Weights of a small CTC audio transcriber: activation gelu, 26041 training examples.
Rows from block 8 of a small CTC audio transcriber, named by matrix and row number. Rows with one number within an expert belong to one neuron, the router's apart. Each number is 500 + 50 x the weight over its row's rms, rounded and kept within 0 to 999. All counts start at 0. Numbers have three digits each.
Before each expert's rows are labels from the 100 clips, of 14976, where the router gives the expert most weight on average: "top examples" is what is common among them. Only what is clearly more common there than usual is listed. The data: short read English sentences (LibriTTS-R).
# router: slot weights (model.blocks.8.mlp.router.weight, 8x256, trained with AdamW), inputs 0-255
# up: expert up (model.blocks.8.mlp.up, 8x128x256), inputs 0-255
# down: expert down (model.blocks.8.mlp.down, 8x256x128, transposed), outputs 0-255

# expert 3
top examples: the word "was"; the word "of"
router.3:420522501362453473583528473515503498646592484434503520473600529531570472559552548516561404448511542545461474516445377537522536454534540529580525535461459385492566460550484482456520493492490522488489515538459459489497517469420506500496429505484478428540574506506496432433529543484438513505490520435480522458465541510416524534501516494492559430529564462467556548429469478482484481531531450505557460505539552591467440476475528560511544467571400525543433468398521545553429573535419438560447423556494482508530577501477478511575451468449561480500511481530418543520461504527442595425429482414512613458530482452432409401596423474560488464476530546446554501595529419536516535560486536600534471544476423486490547574450548577484536435591567501502512494480447534380483580478492539
up.1:492404591484470511479440466542504515530580508460503494512484447488420447559499549559468531425437533537584463500479520487449539550543548495559562494518502489412436472473469374522472501474498464582488448448520472489480496493574505500564474427473490470483523438435475533415438509492563486457458577485543477496438433514456492623506478529514499472464456546507526511492494536547407503588452533432492494511434494544519534523419577533529443463564492570448467432550521479536498520497510534517517502475483535418497566466515489564505509434354495513512520570423496336491554614523525581519599498495466435531492573417532370406502559547474621391572478416566609525542574488499455543506412497510512476459461397414567535445488513454518482492475502417475434423445478483519501416524463618
down.1:477494436507557496410571472413476452523548572469597469501481527487496536541578512542472386514528496488612444483448578505504518498487429527480516462478475547459558517517498444443402637566481408442519443481526488587479515427376491500507489475488482429565441505567492582592534470398529574471463438437403431575554462545483527492506524477467554442543463609437522437510472483458458508478483519531536469488571476483523476524615470521476447449487440421493494545479526410556450490528497422500577509457537451510514508499506472446522469508491556484448494412558515523493490588374531403482448464503549374343508517527510477525469514471453454446414454519520508415557481535421433459508480470437552454497504514589572539429560510430549468453439532523570484418486474443491456567513530569
up.2:571513486458471523431445531474516526520428485516571578531470483482490498444419534544583544534457484457456411394488548506392490402527422476521479411470548595496516474582607414515522551421541423603436468435438394532517411512500490510536489461513532562456496521494532494422483511589376451572380532507475573519485540481501484493476429439472495460548508509477457469446507445444432545516379434495440466463544438537527518414508439570515500445543526584457476450449506566457464445470473502517500442431506506439459507501437520441375569570523552498496414542465478438436504555430471426449399473506539465544575581599554561500532515549579551445573499508531541433496430551523441545587467478468555513420516431491500530521525444550489517526544469517477439485562532524527447464472502480
down.2:457630482450436470468469511405445490477588496498472489516442481495567592505573556497500473560488545404481435402472491569479449441494525416490491540460519478437484528600577509569466527484522532494462479439573551511499505434454602500438513488530450470507513512505349534530532445513577517511512423493468436418513443418581514452542490566377542571528433528577401476468515500548450455560458545460542516505468523569423592562461597470524534555529493473479567504512571347501581536354464521497454466487513544410570545520495557448420528472509501521491540514514498542524452527531551483461437567584550517486434494447489520449556477470527552562531445546528433529528480501520533524521507522397521513496438524533563467502464455509419430472498556463528483558487463473491643436615507518
up.3:486502506495536497442478497509494459507507462473533430478516488542580449410546582545488519528516537437541377547544463574582420429498401511486499403392536433451522441551548422530514512470502481584509467487439457496492443502441439531476450495512558500551562491498529527505611473532586512556558428476483544528422552509499447515480533425496582515557582453499474473573538450446318454499555463555538478454475451541459570442581553437486510473548477548548560508458498513476526435562505486559388593550521524507478487546518526498541498553540470597473550562544491421473505478426615512375420563445412580505432549535498540451531421501466493485533527503506511416455439521505519472446496477434555564546513480536551417500479536539418551456538493506567554462489547627498453463431389508
down.3:494410455460561536415548426433552548503454588550460476500494553597540566430532528491534560476488528537514503436452438526512477481448423432551488517413512407526563457527549580461460640515553524500527497450505509506446410535443429468515510529522535599533433480457465420420511510469565533600407481570549432506415569532415504368490550571526570575547521447533532485554546522469485539576494497476480527487517477516456478484538512551502536495525519506479465491426575525607458608429554530557527559441464469529521397467571481482471554446447437394467465434465493442463532544516472446449534536470566570462489557577471507536445510418408540445483488480497471475482528398483480529456457481543469540410407493528482623530508541431483495522497531493579501522475505458472495347511484552
up.4:622511487461499523533610568549394471409562531516488439482496432600485473497482480507446471622516510437501595501520491466434485500519501477500449550474489500484578570566568549525540475545450597468523460481439573524498500510507510457459499518468517507443446509511469430505384452489477556577514458467434519445474536552479520466469458454499515526483525491514457436454454515582488494404510464593484393523500621564503540517504482466565600524543459506448515490525518492475540476468560550523447500490474513524539503459479403394498506499547531551478530473506573485509502448586535481542434442496486541492538538443461470511431513473558566468483551407444538504415480691437431455556522532426506681461443516557530447571553429550397519395517540506472555485572493492491493544395395523
down.4:423566450509588455530462515581557474495426416486431422538512530469529460423542483513435550503496433525596546587553568532549557446528498582460560562553597520583464600483530501489485498461484506415563506508458529445485573503487602390475498534508555447445481526493473536367501569469491567529456414478438481536525458433446421563528519463506564422530472520499462587626518472487481513515434443522493545635529500456498525446490503476489520465465504481570450555515442492439565509397429496524564463455502449603456475493514524518466437456527461514524555422529439546490532427499478421459444512433538438575536577539475454495570561527553466600545510434427527462600474493484559583525600509469543595513555506473489434535399409492497522461501562493449485522461528515513517467428485450
up.5:549491580524496452557531491580419547498536476564513545455497495614448489533500583471538497539490512459348542481546513527625534459406498516521493438515547509592528506554524469602535403486498598526515487511488494533599494545519427483503401448521560520450433524434529474391488356445439471457515459461430542410493525451592487532510510502514511511522435503565578443570507547523522394474483404534512392399579507493410561484498490510508483473440481508472528554520458466502583558476517509519504489420502464554489433481500556461461522435451520553563444454452488548508511440354581516534437467542549433544607503515571415536527479561485540458492548558482549452541508443543526444533567497480427519461474507533474562453476456470573497457409474528479592479404492479505452590533480505
down.5:480563568551576571543369578465481526509538511473488506399460518520424554521479499589536581612500529594462508528520570532591464543452451545466467607465446494477438601459527481454483409527477475409567485464436484487509517609503605591524513530482446530470569344423549476445441478383601515531468511500498424499502480519479508492610547448513605426451495531417532497418466532430522514583518484565586431598589505523502395494488480427507524451490500527465496487537613489494509512532534557507507512457436520489469552553556519425490516542490520578510494503479534523488539531448495446415518596432450520497458541498532578503533552462493565463473521421516503525500495456408523430499499535516462473539518483512486511528480461531487412565519539492474529514480593384552448435488432486
up.6:420598490419413477612426485472512523464533540554451458489497538440456523486486453541501527525482411457536399410531446520519609508602531554453569465451516462526471531405515515400503527525511489480460495552540538474596562523480485484444537464536492483482456548555533455463474515572578404528516535392478515538513477418492474503393517426523479504607494481467531496489508534470530499475441596530411610511426512518511525488538415481553535554493379510464501569396491428403523460491505404481492524503418568471495421526510525495499521462581499542549504376515495546488471462480501522544559494532510517521584507501515508475588570481422539505519508471587399499546533487469565466519552499497581568481488430415530427420567532625457502529370564499440432442574558461463467485500532462
down.6:507524394419473456515482573473444547492536573479469511427568593503442469546509506594443555447437441531497516571525528475494449630475485512509553545443507436478482574537514539529495478507414568460516432486457500555542486528492445612483526498476415401563579497489610503524485423410523524484541474541514558496540388407517488457471516482484529497513490497568539401436437531522531477494386558548508432560477484564522486520526548465516470530475455452523507552470498459490494530505518484490450602556377482520565571438466579516501578517531599483474471540487466607501499538519546443480513586412540497455480499491377446523555445404520464463494509503619462520547518441475472570515505473431447365488573435525447417492519596536539475387479590480486484479483441539494529601564545509

# expert 5
top examples: the word "it"
router.5:568425521497523431446481573485478469545487531435420547524452474485479522576559597469515446484490559448507423578462491457510490509450477542556425540438550522493488412488437420528530419522457493459415469532437519469471522500480480444523542451520439484531566617488476602582474534538447433599559438557462506539472494507449518423460498602479458425550471507459525474595506507507566484540415397593515469501359496440405502526528504467518393453525503453587462455503552496533558600459504550504389514511511518504532410470500486508571457522533516497528560479560497469508604464538513541402531506525462506459516495537509465454498568489566439500436632509443491499552558452497497382484482506560459517481509522474470527568560530551537473434549478382387564614447432582579474513491498524
up.1:502512514552613509489412514452408486493531606522508566554410422432467487468503538555481474476464568500391410545485428510449427522489479456600486532475420460479511580522502477536547461510441554461481446529401489394486475458536552533516478557449513539513474518535501528539533470479498511558571430566473493531552470537646458590489512572454479527471397470482414517506496522536547495551478448434506422452475503462464525552472483517468555565529518552579608545494424495387460471483536528574536489506542452558505536406530496458468515526478528499500420510531420477475536440493501513543471443478461386665560509514566527540523504551551615517523515555533538434421500613438603529481466513417469489550409527551462485527498438505484547565429554460455417503570432514525438534481593474
down.1:506505462495469498516536485500478653602510552486390466599532449466486527469468568497552540471530472517461544592588451553563522558460423565384469499548433440508550571511499495501501493523557468587518431603453417484513476412547446535633566487552590493454564502569480455449502564516444471582447469615488515462504487464458520524404485523467492562568479475373412428504557566520541495474505489512536507588500416470480449483419554533415466484397545587473545486526430500508450526565534567464521546483463433467497480441551499550570457561518429517466520472487443492493503529474499617570439568545524544545471582543385548506441505516461508409468481583460469514472526496527486441516444505567530545515535479513428529459493480480443505466634480450580501521496506487498477500490573423
up.2:504503542432491562550465553465576481550453542476542533443593397478513611436439526460440554579562473470460441503542442520455506422519557455567523498531499497506572535584531482433481443583438476504425527430479552468529630478506563569424527475491413405557490536502466568569424514465425528522644572515485519409442545498551464501578490527569487514389479485466581464433505490501506451412475512586413505429426483537458533511495551460383481561495565440432511533449519530520565494549482495530456479457517470496538518451480511445553527525384532496528505496466481529480491573464535523527444573489493621470517459503468542542508514515475546472553416509432438566517570466609501545497484572546391475508489529502590516496422483498540567522571438471520478571403519484484562545613476506
down.2:454486468430455576574543524460418572462412508545540532593433550493498513459517434509428518461483353507478510466513509545615517550597473431547546591476550508519480483505446548501528516451482521507553564541561568528530514541469551565476439511394491495517456567465451462510462533440498457517439470510473462492443498502520544533488577433437501503527476528522584583446434511498543588521456489548482425357506611630466482444455506471521494457500459485443450534581528519580451453487507556529604525521420510368408578487500560438542457523420552482572465377427553533574513532502530508535388471534491447527512457504500477474465531535478481464478556522485449517507541637507415491558447476463544531466450573517517486550410518478493476522391493491517526478475414444582471543521572456
up.3:523513440532531482491461489465544564448410419545467540570540533539521471460516527594605422469472465506486395365415439476469572558491553511480535560504520482545505483536500482478520476564559534450510469569461551495514523514451505527481487503632530501540503590509521427481553529478419519514524584552467416447478501467541498525530486479576567596481562509556523491532527473510546550514599463533582503494588477391476438432496532503508579494455543518569420613548496487599549457543470402479491428454477474445505497469419540508512615539484475559598538531494594492403565559524494561560518481565507454464484551560454389485417491512494507572457410433415571448529580405390555476458443455540479574474488499525550519451532520458521439471563418550521512492441524440535572458518478480
down.3:449510465457518467537555474521467531515522409530480472403608348490515523536426484416397533415485529444550535465546486503544506498525516551588583586431455579541492554448476475436472436546500542485411421475503542564505480490537505518471512464549477485521507502485602534571571507520513490419368490510457452613457525476516473427533455547488460478543483520460411453535478466529564567454459428586514395479450561444519477530492446420526476388580449551548627587449588504411436600440515447484476567463552524561433475541501558484508493491549519525497460552458554475544518573482450495548468529432512503528463468496462528599543551508450473472481484526455557512489474479512527540516473569493512540507520413506405490606557504504432439521403413482507554512477578558479434527567476411
up.4:456551521463433503529556466498443514522552523546412478479514477491559460498558484479519400525434539478475547553404574459490506562465433487514530527622434601480551471518522576596517455442482566555519518484473496555481525442551505516551586489449509516418518523567510605515377572483454470537571495499538548520546434537447420509481435447429511584523467502377480458591455429589477546541514426496491517479515478626529493437587470522444528485391534571473471500563486495439483541516447485524492573438494477495545461520577561441484530532520486552517525537408417504502412579542447540468435526541466486549407475566480529485478490504516568465628420531622471505558456528531553462460504395492502468528498494580594558421478483503453470544454551556502438596509422454568518533515449567
down.4:510455532554588541433540596444541448487419556479474454528535512559503406530539548508528486515490409443502455474593490506436514508474442529527407510396574520445501587468558503511479507478521590487463517433548460502440557483489437441508492527535528587452562507568491481555495504590485499447413526489523464403497517594483418556470507522576487436455508565534572466434540435379530391523474469529528432564490525649520506495545512491484470554495512410597512515502537593565612485464486560481528510510514547452514463456480469475563412482430419501454565528595524499413471435589503526455481433442482500444522508497420459433603579490482471498610451469548473504575453458522444444540447463454532564471464456575483536494516482494418627535534546578428499515525558477473501444459444491
up.5:446487530528584492495447490598560417423445543601469476512471608467473472468484462503560469524469541473478481627504435481482438435581596567445528506498473459535553492475479481465558515480483477578478472433545404459514516434467564507551476502536564478443572403500451554555471416497521400423584494499449515478498508545597547520516420513560540535497480502450526435557499513430499589451494451556443455470493543583437495512527460445446526532548478518522562471448402444503520447578492488502435487521503476503507473396474498613415437497475518474485533479484512521463472527484470637468472571507559582474509593512457496490531499375533517516541541548524503447508539586525453451512536475548503441459405539513440488475487536419511502509435515454513591537404629527389483456514472679
down.5:452611378509430512382445530447505524397586573560495507402550508511425567525481495457481502532491507506486489479539619380523582475577553418512502460366473596497478546533525533557496454429550537391537505510448495471520518437524496488450449470467439466516490463480428444515554485431440536502491476511509457496498542439509461457489522456425631475471449460484408517392415514577497477436482506544542438553492506438509480474569488518471524412446454527482454461511549530489444452462484515526488507522512574511525495460389519422494533510518401522580488513487484415568532496477474546474456490475409499427460415491490498512395511561475542436500531491571439476474478496450479478557496496559555413446619530563458525524465562610441419483456485480591509510520625497480469541484400519
up.6:471433487436494556515481441517466539489516438575475463476481421508493512461509586473426435483478526536461479580469546537553408430453498514521469443519456467486466561495583431494514515515511545463452398530575506547528562482471538403525595478504456469441399471573506460382447496486471488475567595614589535493479492500476413587474446635467471461463392495508552480495484505449557497405539484528511541395493514552498489485512470457524504498498484563463566522475494562454509471550512533602532522597481546588427487527507498534527481514483402593549501509522586392561411453461552516545518545483517507555590464526516491546574496459612509555521479466467526544600405467510372474444470538455456537598592530463561585534467501482525484522526491452505477579476434402415498417464546536
down.6:411517408476459481523494519432368563402545466536601436462488538483462442480445607491490450496449462405503420430492414451499488464510523448527625494449561553488528523615536405473492543507504482566452529545527536560415588440497459585478520545557415480509562560426422525524498494546505496447594461489533485530543468513454454477494584486523472525574544521473448449428523451459507574498471506535433515477591472582506376486559368451534478468532505513478593570461515547426541500437480499415529505445478418465503459491521433508525512567588507472552516492501504363506491432495447456507446492651445539508428573515490477469518469598442412487530425467476468469560494461456524439497380504576492462490532471470512499481511496515531462421463572507446547498509554515481503459477517522

# expert 7
top examples: voice: male
router.7:492534437540507654554485436450450469504508469554474444447476499485543525416465563448567485539516441503524418556441493534565525466426546538468577500446497527513518582538468495496541403491480392538529455473463503497474580498584484509396573424379490518554577516542441465419404564576578484525504432467529486591547472448504500508499481499450575510452432543479476429471461558489520498521518392416495589435529494546454421469506411447507480448657364552451483527503519547472519546532519545464611552579551451520535481572487554542461502466513581563498557531549462458430540451526596466570462513452460552454549401509532476519540477528517505584511454455522492507407528559545477464539460519552411484433465438511500544546533472529498564435504460562375546483471499531533495472494477483
up.1:475510551520574530395493502510572482514492496511453388489517507534487602451499547464513510482594548480478537445463443471494528608438643538504478560508415560465522453492546525531516492577453542565484433465483421440491511562469522504491594563469521392456451583535463457492510511440584460691536557517441432494476469451432491482467506510489536531465518439533457445465586548543572550492573492524521478510538526593509605511542553454486456545495544496583613539493517545422513513589560518499504510463488523552493534510480518420430419528527455501456434510478456527467518591523478504554472555479477497528540692467423564449515490572435472417517517511525587448507428510463484561487514532452511495475561510547596461471541524456524535435536491536496491493396531383505551501537568396
down.1:470572514574493512418495481446427472436571459442464399365457543504441544578466416478484417498470486551541506459549549417503475438533503513548511526483609414470562542467515537447566436498528502583487526504517484355464585500596492522549620542487527481478520512470423524455459491501505480502459550578540523439432521544484499503552509534473478451490518441460567481549561489457465591562459547570503578556473517601492506475590472471513499472501564487568562502551507588461471499472472618624415547495550519542488491477453460413534371473467521498578544528441505513507463563585456410545505398546462513439492628541480530519520472500512546457465507524567485519485492493497475516521574546554510502398454484437467396566464547492410476511542452557499426550448573492546536484436424528
up.2:514512528551619483498482540472468499535569498486429533517598443447563487449476475556491530498493543619536445487472453517543595610562461537485455584437572546526479547405525444494437527475536500449442572643502498438547563556436539456425531552394484450531555544429442452553577406595542465508497506542443545501593493471475310447488441476533416511512433489496551512476525477512523513495609430454566559448499437490442568485528466430574496506516542560444457536468500551462503517504481473535487536548439500580538521509423453486609494515563560417551532453557551545484489498501472492543482551634532522455444447536431507551513519449448518517408498482479437436510609504568540473507495579510518478580566514514466481493446513469502468540530471485433484512393475419532473480511453469
down.2:532499521520405534438499582463508469477570547448500458543469520573430410517438580532540484619528503469636497491482530522509501546582461515564526515476405434556541511560525498512464461451494414434554457459635425438473531464535529529455543459534497547453544554467537444515458479495488501451552506432520561427548527511557443580478552460520511453480517449497504492388539499510481576411434430526568379501551580547484491540445556434505477516495560491607494432372488403493450554457577485546468564520476503497500467473496559477477518517519557442538520402457531529531514380486578467516460541439417513554481520526478455453428471493582455434468493387442498589539461449538476473582469538513492524514477382535471532493495608489523560428512546565489478568459514405543535444478520595
up.3:448490590562418537461471465475491397503503578548531522539555534471489475536618467562466465444454506485532436403452441501494517478411516438477484502452451543623528494508476527539494443600572434401500492569469520474477531553413399428522489430455456537533500611551535429444424562503484546579445550518439417580449491508658589567414485521579537423498534519463462479444502428586534426626600548496643569554510540554466456558533471426505514487500476511545564444463457442557524556500538445548486477527503547471484499466525441538477448536510556510467450498501534623537557451572556514528519570574487500565465535567442515594533446456512452526515476472507532429538518446463527406477515539539434485548540504486560512500478486510496530522529521522465456464527497562481467483464543447
down.3:480415595472337470504425458484461481540441476460471466521510527414570572522480465480426467490464509471426607478586486489472556372493372559491457475373529533482597546512469465511526519644504495541516465549545564538565491585511491599527561534498513468568474499442491552486516463485486521494515419499582580469563580504519588528457507456543403446486547529497464421443514552477619471522513517451495528503501420589458538514459470566549428452590474484489433458525490544482555500439512501471530606590459503488572530563588489556487528471552389442519517523460556585430435470456429527458503497491497528544504464499538523563569483598517559540479452495515492596497585511477504485502454562493498545520500498570511568490554573449532536565435485577551499508497449543488486526591560483
up.4:409584515497428483412511458535471462638494457519537496460560458450501486478502489402413476418466426471482426482470570519559529447503494540505497474471507463567516499476517479393562545569564479548487624571536419491621528490491497576467478450533494600501589484454498448387472510512500452569547554545460531408495556488545526568519510491444510434455467566525540432585535492495478553615515390449555497451490495533489480426534551476407438502497528481503460528528511537561469413479581520545552581432516549449508578470462515486555527526432518425416533477480499519506463602505505541541422527542501460478516493454474572609427462521582515584451527479543466602505498547539528495409461531512533438519440464424540513631530468561447451519525485430466524499547532413539490519502547385
down.4:482587456479451471522519457581502451458444527593515555585503456422491593446435598485541498538557423486437453474592561546499583507458408551488512619427441499451520538479620439410407588504483519537444557491517519529491492476494508420501509491568532509460575500580465499450547492504489542552497359570502545536527430544442559426555537496519539571470496517430534539375577510463463505461461499530534477485436580488520477574477545537501534506565470543453438600451494577546464477508434518457501501473493431427507512532545508480372500492530520569571550565475457481530510461558429572607495603552579453429560446470477412624553448484479480427595431464462532453481490464508552433520474473576535583477477530495458512460514492553519495444496454520559484472505517484518554539564523512
up.5:583479501541568534534571516479495536510553528457515504497476510550451549555529546530516535481494454430488572489521462456439448494544506485618477509491446563486506582553449495569525499442587470580436469408546587456499445528546437558525614457548439455528561581526485486496396424486393491490597566521524540555411445462541415513475490370488596439539525562477564507549504498526573507500579505457545521503435448454517427532518500503495498466522527480535504472473460578670541469491503540439433533494565502418559628367448470557485538518503540446549560538503521528515542415483555510506473522508532351527520531619492476396527524492548459470570527526475549595491516566479521481472487439448490521424517581566445477470510502578500571508441483484564501582498448503542525465449424480
down.5:603513569506431513420546503448461565464434529586558544573389540535472574512528536384469533381509491552474411508493462500452425528461545583498513494545506517525547529457526429366563392478477470464493547422548525549507440531548476560556527502513605439480481505521561591582420512512592601520509445485546472567430497449562518541555428501462493490520509432530547511481534490527559561469617493521458497549506412513482568412402552496457511558582514497563526488485622432484506470567505486472535451396598505455470493538538533503479519559462483478543525571463458501479566445503565533491502447467548510568531493437510609422572482471459416459532539491537405527470420540577519488493619418518494505533514485487439429489476495473501520496584476514535512538510510577466490433589491507
up.6:482554502418498519406557500491529553513518478488474515495477540570527452632471510552453487580446497486554524486569510542488490489486510452442483438557516519482464523573572494579550491510399353512470503550474548503417531521476497511545396498532561474623446498470503468511563465396460432609468462532492456497506436528448516445509498517561475495466502582493470510379494509484474390457449456524472548487379449478583536463493414564413540560445465513521536539526543501570473536552510560581591484421479444422506474507519437554578562543476519463532447471442505473505440467516455536570464543463439487562526471600562562543449501471516525494507564484442531521601509534367521529406611467538529440452513423508484471487627384475569494533492444460552503535528386474554495500430473530
down.6:565494550560524522549483463486492411622581512519445517514510451457476502431528415541531543496504544557547576566448415552475491538445409541449514589408506535516556513490636545469510519539502542487544615462600424556529567524485505556520409559476459519529513501488502564542526484530528544537525560483465565537451536473565487476517531527521460476455502497512505415508498525539443546571562443477581474459530496511530527508408440457520414488478543502447471524531477446411492583477529485555522391479475443424495470520404552542534509506579503415565575522484450596443469458543439489585428534480474529513398461468576603456488609545454466608559497448510533490434470473550506521499477567498569490516503534493393527396546571452520544458556489484574586541437512387498504494466642507

# expert 0
top examples: the word "i"
router.0:541574390519547511503443461481516503521537500486426500498561529432547545590633542400450556471488490515538388510476516487380465436597390549496443519511439489542444487497515419498517525459418497477529454554482515577526435442522486538548480407454636474487483465393537519379449541455510536459466493484520544613530457593516506536495493631539505463483450545555447529539490569540562522516470502516520411519529547384547490439497492537433567506457526495477535476543480506487573448434525527537479497536523570492540489526515593483498495544433464515522512419514521487545480495482528553547487498552509543488454449392406589471445632513459498495527433455489517500407450522574521506447609498427473572469462491419481521462461407453519474453477490580481532448488476550580447377455511452
up.1:443541426503491468374490445537532547369444446523498460547534521509470505539493511393550561497596527516504589465443571555519536498561438464460457488465409536617545535439590565399533497552479557500526499519447369547462491572476542531389399550517583486445474390549441470494376472471587462490491465473516474484402442444523485568462471497544535461440494575606532520544515544431446461544585469429459527540443540496590455560600560533488461505444538493525554470534476412472511466607517560412461470533455487467477424574517422506523529510561533506501407564540524506530480557476435543551462485495471508469468460488546492469471556513483602536473503531488544468465500492546458561501381517523490495513486492557550534472453502485557475458425465470538557537526563603571493446523529524
down.1:502462574502495509495572487506496512569504445547540471485492440442394537502546482532510545508445460566465449502516426483510494596451505509616438513535442609561495483417470517463520499471534569524511513544483562440530582542439529483566519449500513495545520485484502407552486482536487410509567532481556529517585499484582541542492480394508497488459512536490475446527519487514494601553516511504402505477504551437487431473523510488442538522535539520383524532487516574569493569484482474483565514420475521564598480419514452443495448537340637469420593627623468517525562497549438535600554615453455438492517575527444417493471466472489588509517456485510493574538502539434580445381485487490461538490534541487503521546457510643531498539533573462437578479578545515534571455517439474
up.2:477498511561509537543450530528500498471435475554355539480496520531509518557472445598419553478440522456520507614437491485519457500490448533463543350405597597565478476457541495551444504488546569494518362539526496502574518516495477572498531483534491462479500512449546513501426502542499457620450453520432511518476502516506483566439497469466483514589521419496536451532467527498501446500462584506559450507549458467452506457422516468488550446497549612440564444496522520503429428554570584429573486494565536368515449514501543440483521544459526487501447552529544480564432510486551459517451586440491413422561465454505432507437471558424508521436493470504563430426447577497424475470401429484562549548460569570434497451497529435529411646465465535517553563562495464545517558463529555
down.2:529424525529511455581498574459492422464448469461543437536514515544390415493568477553423546491506595482443438547473525443483527502541456488556519651569489440531486415563452536540582328490459439379486588511619448477491494558503418453486482517513536457504540515533435461532543524495441505517532519427497487507473538528410517527379490468509520462552462574428524493500533400440491513588489511567514568578472496538501512559483471404484485549513600555470553558553531492466534472535568477485588550577435550522495528433523489543517547476503468516479564398450542484428523542508525507526494517598531490448459507541522519508541469607563454487401516547534445564443483489487506479496587468518490519522493426464421394447513474464414527472520427452492489597467512542535521445578390463
up.3:494454532451559474471533609538490492509468505594517419521521435472514469398496501554522518486550508512562632476540493494527517482443562563455430464484484512540484518442487500522534518433524592473567454524570440539435448476491497480501577517556482424538430548557469551596472458501488504567600575581468454483487458409444492526438519447468504523488558573437562507520478432466497405508505500564541569559502479532459572534506559547453600465457474533409496608542489571487508417457598465502503528509518412430477571444470558497452577423526458555484539545533492434412488442506526461546461504480498461485540488584573494525607445492454486475457442376603527571566571618493444561485458466608507516447410566477529455550458449535543550477486465503409470524505584392447529461449475532
down.3:466647553550521488429557449546549446448425541423442541492586483521534456504500480534412557462521410607550444508505511492485514495479529481588525451486515502477505583400556535483477465509524568554460450434465573520500501494572535456419462472551460582505437541478462423522439418478432447538367553488550480477495595554500544580495551516488428459496545447518452535498552487470473489547623551524486478537491452536441451430443496431448551598542542489424551542516591534483482582567503504556513580578513453417472612584497534493463594571473495498517508491509433506465503454555613512592419488518492458519461538503538491494589487539509530476571464494461555520588574447462473440537494510468487486453554489497504569547406549501543464448399590507536535569440455491464443437489422442
up.4:481487471518521461492492548517524506581522478497538501468602497539461519502529446539586472505578470372489441425475534528499471496496548470503469412514315530427523492475502603539516502539533538487524528416579460474552605558508501482448551513496510389368493485445435520575542535498489469461456450461580489511495439519478433427440569576456591471522515525467408436458568560534502507562501463404513476472465547645503481435573541437575484408521443485508515551464552459513568464479520519460591458504491447586519584560529468535435564457434552464476493493513444569423605443488420463514421490556504492606488387566556572442491546556521436479506437488450486565492497423498507525471520471427465493549469469520511439505543521472473459476454407547543528538474505519402427551509468457
down.4:497520434538481519539557514467552586531501595465566412525519520503552578479537503470671479430463553462546596454498498488437522544558445484551452470470447463477555497475556565454442557557498490463477441497422462552522452445470548566581522503433526523614545463530486475481467566533462501505515495436379592548522508444493511572560455468529451461384440531521469557572434439518558504515479517590485491500542524490576432467481475487539595592492561501544525550445520498584457562491480538458542482413535542515540471553581566415491431530516479489551470463513430499546545418498508449468493477553546407531546414450317517448515551558469561505468546580513557499456455463475487429481522465508452507512450570557561597411584410497488526545462409446491496511487521510504458495526606535
up.5:405424558521471400470584457472508482580562447460451460510540492508501529497533462494528448532533415535504513554579455500511583534507498518380474488509580495595532500454596408422547445454535522519456480457617517513471463550495502437515434522536460592451534454567532559486543524487442501494601527414481511501516547446512526380555519506430468506569416532454402500425501551552531553567438538584567586492490511497509548448414423528449513491534571480484485457429384430517406572570467503545593528554554461497457525517507493545422520436483500538557482517490544528557442475419505530476520471386517545492501450535491407585404453500432481510557530487477519543568455439481508496473541497537455533480455429461414404484486487497522409518492593401548536484433500528546481458405582505
down.5:576502563540501449505542483517541565500587489558421500492489512407523429430496508494444554492459555453517495450503539510556597445536495494510534473523469476429479466483433454539558539556496538499507482606500478559514446410470396486557526504437413520518564497426437527578527595491471484451468530516541582510499479487539501500387387539558401425554497502516614475497591460452442468515480584398445362502553554443479430512562537508444587581545511517530554501561486464426496524516566513484509440491492498563509499506569500408442545521528512548422424476523502504500480469471499484474530514655444495551505522490449526596540437437439556537504492463454484498530524521424523472478567515509443536462476422397537464479470544453461387573453560497413396542619576564510446472492494583
up.6:532481484552515473459553505507413568576601511607537484403513455447510549543529502553543480514524538427571491525633543580481421477490483500509466593533529553539484439539478548463475437483428409660482469548445437430486493461447415484590547533517460495547464457559567529461505574606509499452440558480516439528509536511499506471441426486459546618451515547465498466540450538451470505489495469461475517465461484554591556502519511603507553507405525442536474473506485587565494460594550519500482534441528509532441360537516485439455503529523538447515556547501446466454493437392553612440447550496553483527483531530435453442466561484520507518539500490612538457482515520476451528535601495501495500570406581600490508493425497574484509478484610446449474430460489588564539523491415479
down.6:449560551550476436513524506597457564494435431537487492493475622602461472513467515542544410520495623587533436480448515507469517447545513442516516510512580557519529433409423462450593447644468443461510415487462537486581510577485443464514557578564541576556461567451510516466586492501519482506495523528482417413424454492507479487492459435546543519531517544520515439414496614462529479554510540515510544428528491520407514501573482491504526465479402481590471455500591473457516523427502592448559536545542518452515522506514515479527452519512498522576497577440553537517512500517437546510598475360514550483466398434448531561549442480445527536503568527562465509449489440588500543595483498508447474518499483472462505621459517590426472569464472455581536545562548539403549501554543482